config.toml
noise_aug = 0.002
time_shift_ms = 50
win_length = 512
num_classes = 73
norm = "groupnorm"
widths = [128, 160, 200, 248]
muon_scale = "original"
nesterov = false
orthogonalizer = "newton_schulz_5"
adamw_lr_other_params = 0.00081
batch_size = 256
weight_decay = 0.04
adamw_weight_decay_other_params = 0
Rows from block 3 of a small audio frame classifier, named by matrix and row number. Rows with one number belong to one channel. Each number is 50 + 12 x the weight over its row's rms, rounded and kept within 0 to 99. All counts start at 0. After the name is the row's rms in percent of the matrix's.
After each channel's rows are labels from the 100 clips, of 14848, where the channel reaches its highest value: "top examples" is what is common among them. Only what is clearly more common there than usual is listed. The data: synthesized solo parts of chorales (CocoChorales).
# convs0: expand pointwise conv (model.blocks.3.convs.0.weight, 768x128x1, standardized in use), inputs 0-127
# convs1: depthwise width-5 conv, stride 2 (model.blocks.3.convs.1.weight, 768x1x5, trained with AdamW), a 5 kernel
# convs2: project pointwise conv (model.blocks.3.convs.2.weight, 160x768x1, standardized in use, transposed), outputs 0-159

convs0.68 092:55 26 63 65 44 41 68 59 48 43 55 59 64 37 57 62 33 48 55 55 49 42 51 49 71 29 61 49 37 55 40 49 52 50 61 44 61 37 40 48 39 42 31 69 47 42 44 29 50 43 26 36 48 52 28 35 60 43 71 59 59 56 49 59 42 57 37 38 21 18 57 47 62 39 49 64 44 49 46 64 54 51 55 60 69 23 34 58 50 50 81 65 66 53 60 58 39 67 44 65 35 49 54 45 54 56 52 41 65 52 62 79 49 63 26 44 43 31 53 48 48 51 47 64 55 54 55 55
convs1.68 095:63 62 67 53 40
convs2.68 109:40 57 43 53 50 35 52 46 46 79 37 50 38 47 29 43 47 52 55 59 71 48 50 62 40 66 45 41 57 41 35 56 54 49 54 55 73 40 47 48 60 69 76 43 74 37 37 34 63 52 50 61 29 48 62 61 53 44 55 34 36 45 26 40 36 59 44 74 40 45 53 40 48 47 49 56 68 65 42 42 36 63 52 37 63 66 36 49 51 61 61 18 63 51 52 51 32 41 58 37 49 64 42 40 40 68 53 35 66 43 44 78 44 76 78 36 42 37 70 57 49 52 39 53 59 43 62 51 35 43 63 43 55 48 52 70 58 39 78 46 37 59 40 47 40 58 35 51 27 64 58 50 43 42 39 48 58 63 60 45
top examples: note G4; note B3; cello; trombone

convs0.95 032:47 48 39 49 54 41 29 36 44 38 33 44 41 50 45 47 50 68 34 63 68 36 64 44 56 51 51 51 43 60 56 49 44 24 44 44 78 54 62 43 73 38 48 45 54 39 47 28 37 51 38 38 79 69 63 49 58 54 63 56 46 47 72 41 45 62 40 88 43 57 40 45 47 57 70 54 48 53 62 41 58 57 70 74 65 61 56 51 46 62 20 57 54 27 65 47 51 46 38 38 37 49 49 41 37 65 29 56 45 65 31 61 65 60 40 46 42 44 36 48 60 48 51 37 53 48 54 60
convs1.95 075:47 64 62 35 37
convs2.95 041:65 48 25 46 53 57 40 53 56 51 37 39 39 61 40 57 74 61 29 63 37 46 41 49 27 45 54 64 56 59 58 33 52 51 36 51 39 56 52 62 44 46 58 50 77 38 69 50 55 41 58 40 63 46 53 38 62 36 33 49 59 54 55 53 41 30 45 69 68 64 58 53 35 44 44 49 17 46 62 59 60 25 65 39 39 55 46 63 29 22 51 64 55 44 56 77 43 67 60 64 45 45 52 55 76 40 39 45 38 61 49 35 37 80 64 49 40 45 31 58 37 43 53 68 38 57 56 33 63 41 60 52 39 51 42 52 46 63 59 60 38 40 75 55 40 69 58 46 42 55 58 37 44 48 48 60 49 50 28 60
top examples: note G5; note D5; note F#5; note F5

convs0.90 075:47 57 45 51 51 38 26 42 64 39 46 50 57 68 44 51 48 56 36 35 41 54 51 47 54 39 41 34 28 65 28 39 53 62 62 28 71 38 65 40 67 46 45 59 27 51 70 68 52 65 74 73 51 74 58 52 60 37 55 56 55 54 53 73 52 46 51 38 36 43 64 43 52 37 48 50 49 32 59 59 52 55 42 39 42 54 33 62 65 55 54 43 51 41 51 25 45 39 38 46 37 31 66 49 66 75 61 47 24 62 46 54 59 44 52 66 54 61 37 52 59 68 45 28 55 48 33 65
convs1.90 096:47 44 33 37 36
convs2.90 083:51 53 45 43 32 50 47 51 53 55 47 61 37 38 47 74 47 72 45 58 59 63 41 62 43 41 72 64 26 63 64 62 64 60 70 51 69 60 67 51 45 32 38 36 38 42 55 45 61 38 55 28 56 37 44 46 30 55 86 41 68 64 42 62 48 48 39 71 47 70 45 39 44 41 55 61 44 56 48 43 66 29 42 45 69 63 28 56 65 42 70 39 63 59 48 49 52 51 55 60 59 46 58 55 34 35 43 35 31 55 36 35 34 67 45 50 41 45 50 48 65 47 61 59 54 66 44 49 50 63 77 49 48 47 71 62 70 34 55 44 65 45 54 64 26 45 50 53 32 30 47 51 43 58 57 43 67 43 50 32
top examples: violin; note B4; note F#5; note E5

convs0.500 157:57 51 31 28 37 49 57 45 32 55 67 56 51 59 77 29 48 55 57 57 33 37 48 45 46 48 64 39 52 61 31 49 66 40 50 62 55 64 46 47 91 48 29 47 47 62 49 65 42 52 57 64 60 29 55 60 45 37 48 43 41 46 53 38 42 50 49 51 58 47 77 37 70 20 32 58 54 47 45 64 60 72 43 41 58 51 47 58 50 20 62 44 51 33 47 57 42 47 77 59 59 38 43 74 42 51 44 55 58 43 59 47 46 53 61 50 64 51 33 62 63 61 37 38 50 38 33 39
convs1.500 093:38 56 67 66 55
convs2.500 131:69 35 69 24 59 44 26 70 55 49 43 43 62 50 53 57 54 36 49 76 51 61 39 67 53 43 59 44 54 73 68 47 55 43 45 54 49 63 42 44 39 41 46 62 40 63 26 70 48 49 64 55 56 45 72 34 34 50 24 53 57 48 50 55 54 65 64 14 66 65 69 55 45 61 37 36 76 45 50 67 45 65 28 60 51 55 41 49 57 49 54 47 52 35 46 60 27 58 56 72 55 47 39 48 60 66 50 35 53 54 46 35 47 46 75 64 48 44 53 41 40 40 48 45 93 58 65 42 47 48 23 55 49 44 50 63 57 62 50 51 49 55 54 44 44 38 59 51 59 39 53 61 59 58 52 62 62 43 59 37
top examples: note F#5; violin; note E5; note F5

convs0.117 033:73 20 48 60 70 32 41 56 62 55 35 61 30 57 51 46 51 59 45 48 49 29 64 40 53 75 53 56 65 53 51 48 33 43 68 36 54 39 56 35 44 53 45 57 44 41 40 36 41 36 66 67 56 50 30 74 45 35 45 64 42 57 54 69 52 60 38 65 36 48 45 58 43 48 42 49 65 43 53 56 78 51 48 80 44 61 61 73 40 37 62 36 43 60 40 55 40 33 47 20 54 48 61 27 46 54 44 58 39 57 31 61 40 38 38 64 52 44 42 67 62 62 40 55 51 46 53 57
convs1.117 051:45 61 67 33 50
convs2.117 029:59 48 49 36 52 41 35 54 49 43 48 44 47 55 39 53 41 58 37 30 61 56 16 66 64 17 49 48 42 47 49 60 41 72 43 64 43 53 66 56 42 63 37 63 68 43 52 54 45 52 50 65 66 37 51 32 45 45 56 63 65 62 57 55 45 60 36 45 34 33 50 55 34 61 43 47 26 57 64 45 61 45 43 34 71 66 57 48 60 66 45 42 28 47 49 51 49 47 47 72 39 49 49 39 37 59 47 53 65 46 34 39 50 17 49 29 65 72 40 46 71 58 53 43 31 66 71 68 41 39 70 44 51 44 33 60 29 52 49 64 43 57 66 55 31 33 38 66 40 34 59 38 69 55 54 55 38 55 53 49
top examples: clarinet; note F#4; note F4; note E4

convs0.286 132:49 23 54 47 39 51 49 57 47 44 51 43 66 53 37 61 53 29 36 35 59 51 73 70 30 48 71 52 54 94 29 47 47 53 44 43 49 31 42 70 63 50 55 44 46 35 53 39 61 66 40 38 30 57 60 32 49 44 47 50 69 32 58 81 64 37 54 40 68 58 33 37 68 48 75 31 57 57 50 39 49 46 38 39 58 65 61 43 36 49 36 46 50 48 58 44 50 47 43 44 40 72 56 43 53 28 54 65 47 48 58 55 56 56 50 48 62 63 34 54 45 50 60 51 50 50 70 42
convs1.286 121:38 37 36 38 42
convs2.286 124:49 58 57 48 30 44 31 23 62 53 23 56 42 29 42 49 47 41 52 68 48 58 22 50 58 45 42 44 67 49 59 39 52 56 66 33 50 58 55 72 52 57 46 51 50 50 51 64 45 33 37 72 72 36 45 30 63 54 78 20 45 29 67 46 49 42 39 52 43 50 52 26 45 53 57 27 47 58 53 50 68 49 36 49 66 41 52 33 41 59 55 46 52 60 60 40 47 51 45 24 55 35 57 69 49 61 52 63 50 55 61 50 57 63 56 37 32 54 45 45 28 47 57 43 48 42 43 30 52 47 44 57 48 45 26 44 24 47 32 72 50 79 46 63 52 42 37 41 51 64 44 55 29 62 56 44 46 61 45 35
top examples: note G4; viola

convs0.657 092:61 43 44 73 56 50 39 47 64 49 53 54 50 47 49 40 41 42 49 61 47 39 39 57 54 68 50 34 50 64 42 61 43 55 72 31 33 76 53 54 31 35 52 39 54 58 52 36 58 42 69 66 60 57 38 47 31 40 55 38 48 58 55 55 66 53 56 59 55 53 56 40 51 56 33 46 53 46 45 53 69 23 34 30 33 46 66 54 44 47 71 63 41 87 44 61 47 30 30 46 49 50 44 61 44 39 62 47 42 81 32 55 45 38 20 57 49 54 57 63 70 41 65 63 35 57 54 35
convs1.657 147:29 62 61 48 50
convs2.657 115:59 61 56 45 64 52 44 52 64 53 51 39 63 38 51 16 50 54 42 53 48 64 54 60 77 29 37 34 36 34 75 71 47 55 57 54 35 44 57 41 40 63 40 58 34 56 37 54 34 67 56 70 53 70 54 37 38 41 56 53 39 54 48 56 48 47 54 57 35 34 41 59 36 63 39 49 55 61 32 45 42 41 53 37 44 47 71 53 59 69 53 41 36 45 27 47 37 57 48 68 57 34 59 45 42 57 63 54 64 53 50 47 55 27 39 59 70 54 31 73 75 52 53 46 43 43 39 40 47 56 74 49 68 58 54 41 37 68 13 57 35 63 36 72 52 47 49 44 60 61 36 41 62 42 46 30 51 51 45 65
top examples: clarinet; note F4; note D#4; note E4

convs0.626 100:69 58 38 70 27 55 40 52 56 42 43 53 63 35 55 79 40 48 38 39 55 53 43 65 50 54 55 33 24 34 56 71 43 55 53 81 42 49 27 46 63 58 49 60 51 60 66 56 45 62 41 55 21 54 53 53 33 67 64 35 63 79 46 49 50 45 43 37 57 53 38 30 71 56 37 41 53 52 47 62 35 46 45 62 54 70 54 44 48 47 36 50 53 52 53 45 71 35 47 36 55 59 61 40 52 55 25 73 33 40 56 60 46 46 46 51 41 58 58 68 49 39 50 53 40 21 53 43
convs1.626 099:42 42 29 40 44
convs2.626 092:38 43 50 60 56 45 54 25 38 30 36 62 60 53 38 55 45 55 36 26 57 53 50 40 31 40 49 40 63 45 47 43 63 42 57 60 60 60 45 47 36 49 46 45 47 86 65 48 34 50 49 47 51 32 38 49 71 63 57 50 46 46 63 57 60 36 81 73 79 68 51 54 71 42 49 46 36 42 33 55 53 57 37 36 43 49 37 51 49 50 50 56 43 73 33 61 59 46 55 67 52 69 49 52 47 46 71 57 37 64 61 78 69 57 61 40 50 44 45 59 63 50 58 27 67 74 51 56 43 54 49 47 45 54 41 51 56 57 31 52 39 37 51 50 34 33 53 47 60 65 41 68 32 58 42 45 46 13 42 56
top examples: note F#5; trumpet; violin

convs0.602 039:58 44 56 41 45 64 60 43 57 64 59 74 37 50 38 45 41 46 59 23 54 49 49 55 77 64 47 28 52 41 50 50 26 81 52 48 53 67 57 45 59 35 37 61 49 45 49 41 46 50 39 65 59 33 71 26 34 47 49 50 53 48 57 52 35 64 57 57 55 63 59 41 44 34 58 38 66 46 38 59 65 26 50 48 69 61 43 27 66 53 48 51 56 63 38 44 57 49 63 45 59 57 55 37 61 58 54 43 52 22 39 41 67 26 25 37 38 32 57 65 52 37 57 47 46 56 64 70
convs1.602 059:49 56 42 26 55
convs2.602 038:58 51 42 52 23 58 49 47 54 40 60 44 50 43 31 43 69 41 25 42 57 43 34 43 29 35 44 56 40 34 43 50 42 57 66 49 39 58 67 36 20 53 44 45 65 57 80 53 58 39 72 61 44 39 47 48 56 59 51 56 57 45 40 33 80 53 42 47 82 59 24 85 39 29 58 54 52 69 53 48 40 48 50 52 51 55 59 42 56 47 40 53 63 44 52 53 63 54 73 48 70 42 45 53 53 49 45 53 42 58 52 49 42 58 35 67 55 57 63 48 63 68 50 49 49 71 48 60 37 41 36 41 42 39 43 51 74 44 33 55 47 58 47 57 47 34 11 57 35 41 33 49 64 45 40 48 48 62 39 53
top examples: note F#5; trumpet; note G5; instrument: flute

convs0.204 133:36 62 26 54 34 34 55 42 67 67 46 46 52 56 56 56 18 47 35 62 47 45 36 41 43 68 07 55 45 22 81 50 50 60 56 63 62 59 41 53 45 55 70 60 60 47 53 66 46 51 52 76 49 34 53 65 51 63 66 44 31 37 49 67 37 47 74 38 45 51 35 52 38 70 39 44 32 43 49 59 43 74 67 62 56 54 43 50 48 52 44 51 57 54 47 64 33 41 53 54 50 44 33 42 23 55 43 48 41 58 46 53 47 54 67 47 55 50 66 50 45 46 53 56 56 56 38 55
convs1.204 086:68 64 46 53 63
convs2.204 128:47 42 44 56 44 60 50 37 71 48 47 55 58 34 55 42 45 41 59 56 34 40 49 37 57 43 45 61 58 60 53 34 47 53 63 45 41 36 67 53 41 74 49 42 58 48 75 39 70 47 62 66 46 48 41 44 43 55 54 55 62 51 56 54 69 60 60 38 43 61 50 40 51 61 24 27 41 48 36 40 52 77 39 34 50 34 77 70 49 53 50 58 49 55 58 41 73 62 54 19 52 59 81 63 51 83 52 56 51 32 57 49 37 64 52 59 69 66 58 34 43 39 31 65 27 43 58 44 58 31 42 31 63 39 64 40 35 59 45 50 45 50 58 58 46 45 60 58 61 62 63 43 39 65 66 48 57 72 44 71
top examples: note G5; note F5; violin

convs0.259 101:55 36 53 54 68 67 53 52 49 49 62 30 46 26 57 61 33 39 77 72 55 34 38 57 56 67 44 49 74 53 70 36 34 38 68 65 71 45 41 37 58 36 41 53 52 87 34 36 58 43 28 53 29 40 39 57 58 56 42 33 39 29 58 55 61 44 51 49 68 48 45 61 57 66 62 51 44 42 57 48 29 70 62 46 45 50 43 48 47 50 61 44 49 49 63 42 25 34 47 40 55 41 42 44 44 40 56 45 43 55 55 43 68 62 55 43 44 66 26 52 57 64 45 60 47 62 39 61
convs1.259 103:64 67 57 45 37
convs2.259 109:61 49 22 46 65 37 55 45 53 51 45 34 48 21 66 63 61 39 46 59 22 34 49 33 26 63 50 57 63 35 57 41 61 52 46 48 38 40 63 62 53 53 52 43 61 43 40 46 55 46 58 60 40 74 47 47 45 51 33 34 57 59 36 30 52 42 43 80 36 39 42 51 45 63 72 56 61 50 51 46 51 52 52 56 69 56 52 43 59 23 37 29 51 46 67 58 63 47 55 52 43 51 57 49 46 24 62 64 33 76 45 48 46 42 50 62 62 43 48 54 29 60 56 33 29 46 60 66 71 37 57 54 40 57 48 66 45 71 59 50 62 47 71 46 55 43 67 74 55 64 51 43 36 35 34 40 52 64 31 37
top examples: note G4; note F#4; viola

convs0.302 038:42 58 48 65 77 42 58 43 49 47 58 43 29 43 65 49 71 39 62 54 62 54 39 45 50 66 43 32 30 67 46 50 49 32 38 51 64 38 53 54 44 38 45 61 44 56 52 36 62 45 42 36 40 61 59 40 45 55 37 36 45 35 34 52 31 39 61 74 51 53 57 51 61 24 85 38 40 58 62 59 36 58 65 67 63 38 40 54 59 54 44 48 53 41 44 62 78 45 38 55 51 32 61 50 48 51 73 49 59 17 35 59 60 60 41 66 44 46 59 76 53 49 45 41 37 58 34 57
convs1.302 050:61 56 43 27 47
convs2.302 041:45 49 35 66 59 49 31 56 40 61 57 56 49 50 37 48 44 45 38 61 60 58 51 30 53 47 77 46 42 62 55 24 41 53 55 50 49 60 37 72 32 49 47 41 43 50 68 29 61 28 49 59 81 56 52 51 44 53 54 61 51 48 47 33 52 58 48 52 49 36 47 57 59 53 65 35 42 43 76 41 51 48 72 59 79 58 83 36 44 31 44 57 44 37 62 36 64 58 60 51 41 42 60 37 34 38 46 27 45 40 66 66 43 32 46 53 70 43 27 41 60 45 47 55 51 53 40 33 52 54 38 46 56 47 70 52 55 53 46 52 45 67 78 57 65 56 61 75 38 52 24 48 59 66 38 63 30 46 42 60
top examples: clarinet; note E4; note G#4; note A4

convs0.240 068:26 60 65 46 43 62 44 30 53 54 80 42 48 51 61 46 36 41 44 49 61 64 64 66 43 66 40 57 42 62 56 54 43 37 65 58 37 28 59 50 55 65 60 49 39 72 55 53 46 49 54 52 65 36 63 51 38 36 62 60 41 25 69 43 48 53 35 62 49 40 65 49 37 53 57 32 69 27 51 61 43 68 41 30 36 57 47 53 50 58 55 46 45 69 57 68 35 57 63 38 37 75 49 23 52 59 75 37 49 39 60 49 49 36 52 41 45 37 62 47 31 38 49 58 39 62 41 31
convs1.240 101:63 52 49 40 29
convs2.240 070:55 67 42 44 26 48 62 48 36 40 69 47 65 31 43 43 52 83 57 51 49 47 47 44 69 51 58 55 42 45 77 50 50 47 45 48 53 56 36 44 35 55 55 50 64 66 75 41 50 62 36 51 46 50 63 38 49 48 48 48 53 47 60 49 57 41 62 69 61 49 62 42 35 33 60 51 57 64 68 54 48 52 73 52 40 49 49 47 54 65 31 57 64 53 35 23 59 54 42 58 46 29 25 59 19 47 49 42 49 56 45 61 65 45 64 45 42 24 74 50 38 49 52 60 29 43 53 35 53 40 29 44 35 53 36 29 53 38 31 45 48 39 67 41 63 37 68 41 72 53 59 21 51 39 69 48 48 65 57 60
top examples: note G5; note F5; trumpet; note C#5

convs0.140 069:72 27 31 47 46 55 48 73 40 54 37 43 31 65 31 46 57 46 46 44 59 39 63 55 48 79 49 40 49 47 46 61 39 44 71 43 27 53 62 47 56 40 29 57 48 48 66 38 36 46 58 44 42 50 45 57 55 46 54 33 25 54 56 62 46 59 53 65 55 49 44 55 62 60 33 54 41 44 54 48 80 58 70 54 48 54 64 37 33 44 55 47 57 31 37 69 38 36 71 32 56 50 69 65 40 43 33 62 41 35 66 62 37 26 56 63 53 39 61 70 60 62 54 34 46 60 58 47
convs1.140 104:44 62 68 48 35
convs2.140 095:61 45 54 42 67 36 54 58 44 28 43 45 76 64 51 42 65 47 42 28 57 56 47 66 71 43 21 36 56 57 61 44 43 49 43 61 58 71 31 52 41 64 51 40 38 54 33 66 55 50 65 48 53 46 56 38 66 36 47 40 36 58 53 73 39 50 58 39 52 41 31 54 28 58 46 53 41 55 73 49 50 56 28 41 65 35 48 50 62 72 57 38 55 54 38 62 43 66 57 82 61 58 74 53 53 52 36 73 59 47 28 37 60 49 43 54 55 66 51 50 46 61 49 56 41 36 71 35 45 42 88 65 52 51 55 65 39 59 35 58 50 56 66 33 36 39 39 59 47 42 44 39 44 54 48 65 64 59 56 50
top examples: clarinet; note F4; note E4; note F#4

convs0.4 067:49 42 63 45 40 30 54 33 69 39 45 47 38 41 31 57 62 60 33 31 53 52 53 68 45 56 42 33 45 53 61 56 64 35 59 57 50 72 42 42 66 50 56 50 46 57 75 94 50 43 41 38 52 24 46 31 52 22 42 44 46 49 61 42 37 73 46 50 52 46 49 31 41 30 45 40 42 40 38 46 35 54 53 56 54 48 60 53 61 66 66 40 53 49 36 41 61 54 42 40 52 40 74 56 51 49 41 57 76 35 44 68 57 58 52 49 71 44 66 60 39 39 65 65 61 61 55 61
convs1.4 090:38 38 43 37 36
convs2.4 067:70 54 55 66 57 69 54 67 49 51 66 71 64 37 62 58 40 70 45 75 53 29 54 46 37 43 45 38 40 39 37 64 50 32 53 49 57 32 52 58 61 38 66 69 47 39 37 53 41 40 51 63 49 29 32 63 34 49 40 61 56 65 45 43 43 47 60 60 41 62 59 61 62 38 45 48 65 44 44 40 56 34 49 63 58 56 25 30 40 48 48 55 73 59 25 53 32 59 44 54 41 51 55 62 66 45 53 43 56 62 31 47 65 58 51 50 37 35 52 61 48 46 48 58 13 50 55 48 42 47 70 52 68 56 71 31 58 32 29 54 38 67 41 39 27 44 42 63 40 69 53 37 49 31 49 49 64 34 53 46
top examples: violin; note F#5; note E5

convs0.621 129:61 30 67 39 57 43 32 42 47 51 59 40 42 46 71 48 37 47 49 40 37 47 38 50 43 56 52 58 39 34 62 44 74 54 50 39 55 48 66 57 62 45 46 63 57 47 67 47 39 36 30 75 66 36 55 46 56 40 46 48 45 52 52 43 52 53 63 65 51 65 23 50 31 70 57 62 36 53 33 58 45 45 74 42 75 72 45 37 46 57 64 54 47 55 33 39 27 38 61 71 48 33 44 36 51 21 56 31 44 52 69 55 46 63 48 57 42 44 59 50 38 48 60 58 41 77 72 54
convs1.621 067:52 63 71 61 50
convs2.621 131:29 56 80 45 24 33 49 30 44 45 31 40 40 41 22 55 36 38 38 75 43 61 54 44 46 54 54 46 47 58 48 33 61 38 68 43 35 54 53 49 46 39 59 55 47 25 40 39 46 39 56 34 47 62 51 56 40 51 43 46 39 69 41 51 35 43 47 48 43 49 59 51 32 66 52 80 39 59 33 59 53 66 45 48 57 25 74 69 48 57 55 30 49 68 40 52 65 66 44 47 38 58 72 66 64 42 50 62 57 56 58 60 71 68 72 50 51 48 42 64 66 51 58 39 41 50 34 22 54 42 67 34 55 47 56 40 52 39 44 42 70 40 70 36 51 59 71 55 45 61 40 53 45 51 49 54 53 49 51 39
top examples: note G5; violin; note A5; note F5

convs0.121 074:47 51 23 51 60 40 40 60 43 35 42 65 59 67 53 36 43 43 34 62 57 48 42 51 46 80 49 42 54 72 47 43 21 51 61 43 57 60 53 63 45 52 67 49 56 58 46 35 55 37 66 53 54 69 51 44 52 27 41 42 40 51 66 70 41 45 49 63 67 59 47 62 65 33 35 36 51 42 54 42 60 36 57 54 40 62 49 38 41 48 60 45 57 71 32 60 43 41 49 26 70 54 60 50 31 29 42 51 50 62 63 52 38 48 18 43 39 27 73 70 57 65 66 65 48 48 54 44
convs1.121 135:43 42 65 62 34
convs2.121 106:58 57 39 57 63 40 63 57 29 50 44 42 74 42 67 35 56 54 41 38 60 53 39 58 49 72 26 48 75 45 61 53 58 31 55 55 46 53 29 55 58 54 52 35 34 49 44 52 50 45 46 57 47 54 53 58 62 36 50 57 35 36 62 49 56 54 53 37 61 54 37 63 33 64 37 60 49 61 56 46 34 54 44 52 37 40 48 39 74 65 44 35 50 48 44 48 40 81 57 44 34 57 79 31 70 40 57 41 44 46 38 54 56 64 53 71 40 55 47 69 23 58 52 71 59 41 47 42 33 39 70 51 37 62 45 54 28 57 44 54 53 40 40 47 69 65 35 60 54 41 41 12 66 74 48 44 63 50 42 67
top examples: clarinet; note F#4; note G#4; note F4

convs0.644 042:67 58 76 40 55 45 65 44 63 69 54 61 37 41 38 60 48 70 73 41 65 62 57 52 48 49 48 43 53 47 43 57 37 52 58 66 54 45 57 65 62 48 61 64 28 57 32 42 49 31 50 83 37 41 59 32 52 34 53 40 22 27 50 42 47 56 37 38 51 61 37 76 49 56 31 50 60 42 29 36 44 38 53 56 47 52 61 48 57 48 24 41 61 35 66 59 43 57 44 48 21 63 46 54 49 35 53 38 63 54 60 41 66 44 37 40 42 64 43 49 33 53 58 63 52 69 54 60
convs1.644 052:53 66 71 47 45
convs2.644 044:13 59 45 58 19 38 48 39 43 38 57 70 60 47 35 72 58 49 38 34 43 66 38 56 54 77 79 65 50 72 45 40 77 62 60 54 31 61 44 61 64 37 56 39 46 42 56 30 57 62 27 47 51 57 42 40 44 44 56 46 66 47 51 31 43 60 35 58 28 65 63 54 53 64 44 41 53 52 31 58 40 49 58 54 59 46 45 60 68 34 47 64 63 49 46 53 52 54 50 59 45 62 65 23 60 46 42 49 62 69 47 49 40 43 54 23 64 42 48 40 66 67 44 63 34 38 47 44 50 37 52 49 68 45 63 42 44 37 39 43 53 56 60 43 69 54 71 58 54 35 49 57 40 38 48 53 59 66 45 37
top examples: note G5; note F5; flute

convs0.618 096:68 49 58 42 30 48 34 54 32 63 44 67 32 54 38 39 52 40 45 45 47 56 62 42 74 63 54 34 64 37 54 62 44 47 52 47 48 37 42 46 60 65 47 41 49 33 73 61 42 54 35 42 42 41 68 38 37 82 60 62 39 32 61 49 55 43 60 54 36 79 48 46 52 65 64 57 42 40 52 54 67 34 62 71 74 56 61 39 55 64 42 51 54 46 55 48 39 38 48 55 42 37 53 51 67 33 58 57 42 36 29 54 54 18 65 45 51 62 39 33 69 42 61 27 55 45 51 62
convs1.618 118:66 48 36 66 48
convs2.618 139:30 47 58 30 49 65 58 22 53 67 51 46 36 51 47 45 40 77 69 39 34 52 64 61 48 47 46 42 39 60 57 58 36 48 38 31 60 52 47 53 53 49 51 58 44 44 44 35 65 64 27 38 46 57 47 59 53 54 37 48 59 69 61 43 39 78 42 49 34 37 39 39 56 49 76 55 66 37 44 36 37 65 68 51 35 50 76 34 34 39 64 32 45 60 58 54 57 35 41 58 75 48 23 62 16 64 61 45 66 49 61 52 58 52 51 56 45 48 41 56 67 55 41 32 41 60 59 55 65 68 47 59 44 50 25 33 43 65 45 57 49 46 36 63 43 51 58 24 56 54 68 59 47 46 51 58 62 46 55 38
top examples: clarinet; note B3

convs0.21 080:41 42 38 71 31 48 79 48 55 58 75 72 34 69 52 66 59 50 59 53 53 57 47 42 61 52 57 46 58 55 45 66 51 72 46 40 42 63 20 59 38 37 51 50 49 59 49 62 34 44 35 73 34 37 21 41 45 36 60 46 41 47 51 66 57 63 55 40 29 24 72 64 40 51 38 45 38 35 38 36 50 53 47 41 48 40 45 56 56 51 69 64 62 57 45 26 32 65 37 74 49 60 46 45 66 59 52 47 59 39 45 60 54 60 35 40 55 47 45 53 45 44 33 52 55 53 52 69
convs1.21 153:52 54 56 43 25
convs2.21 086:42 55 72 58 31 41 39 50 54 57 66 55 70 67 55 60 37 25 48 44 58 54 55 33 32 39 54 34 42 65 54 71 48 55 51 59 56 64 69 36 49 48 56 44 39 53 45 52 62 60 59 48 53 34 53 72 51 75 51 25 47 52 52 43 58 62 39 35 40 45 30 39 58 43 66 38 62 43 69 59 31 62 47 51 55 72 53 60 44 46 36 26 62 68 38 39 43 59 63 27 53 67 39 46 49 73 53 40 76 68 40 68 68 51 43 42 41 33 52 38 46 46 54 56 54 54 46 65 62 47 50 38 49 63 72 48 67 45 46 59 46 36 54 22 53 54 47 48 48 54 52 66 76 53 65 26 37 30 46 55
top examples: violin; note F#5

convs0.266 132:42 40 41 50 78 49 54 46 25 68 54 68 26 45 46 41 53 71 72 53 49 48 56 58 66 77 31 48 52 58 37 40 53 44 42 25 41 57 34 46 50 59 40 35 42 63 22 36 44 58 45 57 63 38 67 28 42 38 64 61 60 57 50 67 31 54 77 50 63 68 32 44 54 52 50 50 52 52 56 38 59 60 68 57 44 40 67 52 49 63 64 54 35 59 37 38 29 60 51 49 48 40 37 52 53 46 49 45 61 50 39 45 69 51 72 32 37 52 30 36 61 44 48 56 51 51 57 67
convs1.266 144:42 44 33 38 37
convs2.266 135:53 39 58 66 46 41 52 70 57 41 45 49 53 55 62 51 56 53 56 57 55 49 63 45 46 48 67 37 22 58 67 55 52 54 47 58 29 39 65 54 61 59 58 50 43 75 37 41 88 64 56 49 35 69 48 59 57 48 53 50 57 25 37 54 32 71 25 47 45 35 36 38 26 66 54 72 48 52 63 46 50 22 55 56 55 38 32 53 39 47 72 48 42 50 50 41 40 53 40 37 53 47 50 43 59 43 36 54 39 46 62 55 64 35 53 69 57 60 67 39 56 42 64 60 36 64 46 46 61 54 62 56 64 61 41 36 66 32 50 53 56 62 62 72 69 65 43 56 29 23 62 35 45 42 48 75 52 51 40 43
top examples: note G4; clarinet; note F#4; viola

convs0.30 034:52 55 41 46 43 43 49 42 59 32 45 47 38 51 45 53 62 55 48 50 65 41 42 51 39 51 56 54 37 57 46 32 31 31 58 54 46 61 60 49 69 45 45 40 61 46 48 46 32 51 31 46 75 53 67 71 63 55 58 47 37 41 63 36 56 44 35 74 29 48 60 21 33 70 81 50 36 54 48 41 56 58 53 67 58 51 52 70 45 67 28 46 49 41 57 40 62 41 48 28 71 68 52 19 41 62 52 58 38 66 41 63 66 72 43 45 52 43 44 57 62 51 58 24 45 55 57 63
convs1.30 063:65 51 48 30 42
convs2.30 040:56 60 44 70 64 44 26 49 45 51 43 54 54 39 47 58 57 68 54 28 46 64 45 30 51 27 53 49 65 43 62 60 49 59 31 53 43 53 32 67 35 46 49 59 41 62 59 50 47 45 60 52 56 55 63 39 53 43 50 53 52 46 71 56 31 43 61 58 35 38 65 36 50 58 47 55 38 43 80 75 44 48 61 33 67 64 64 55 38 43 57 74 48 52 44 50 45 37 47 67 37 32 68 66 47 28 65 26 46 41 39 32 68 53 76 59 59 43 38 44 28 40 55 69 38 62 52 45 75 47 54 51 46 49 49 63 38 68 43 62 43 32 65 48 55 53 66 69 56 55 47 33 51 39 50 45 34 62 43 81
top examples: note G5; note F5; violin; note F#5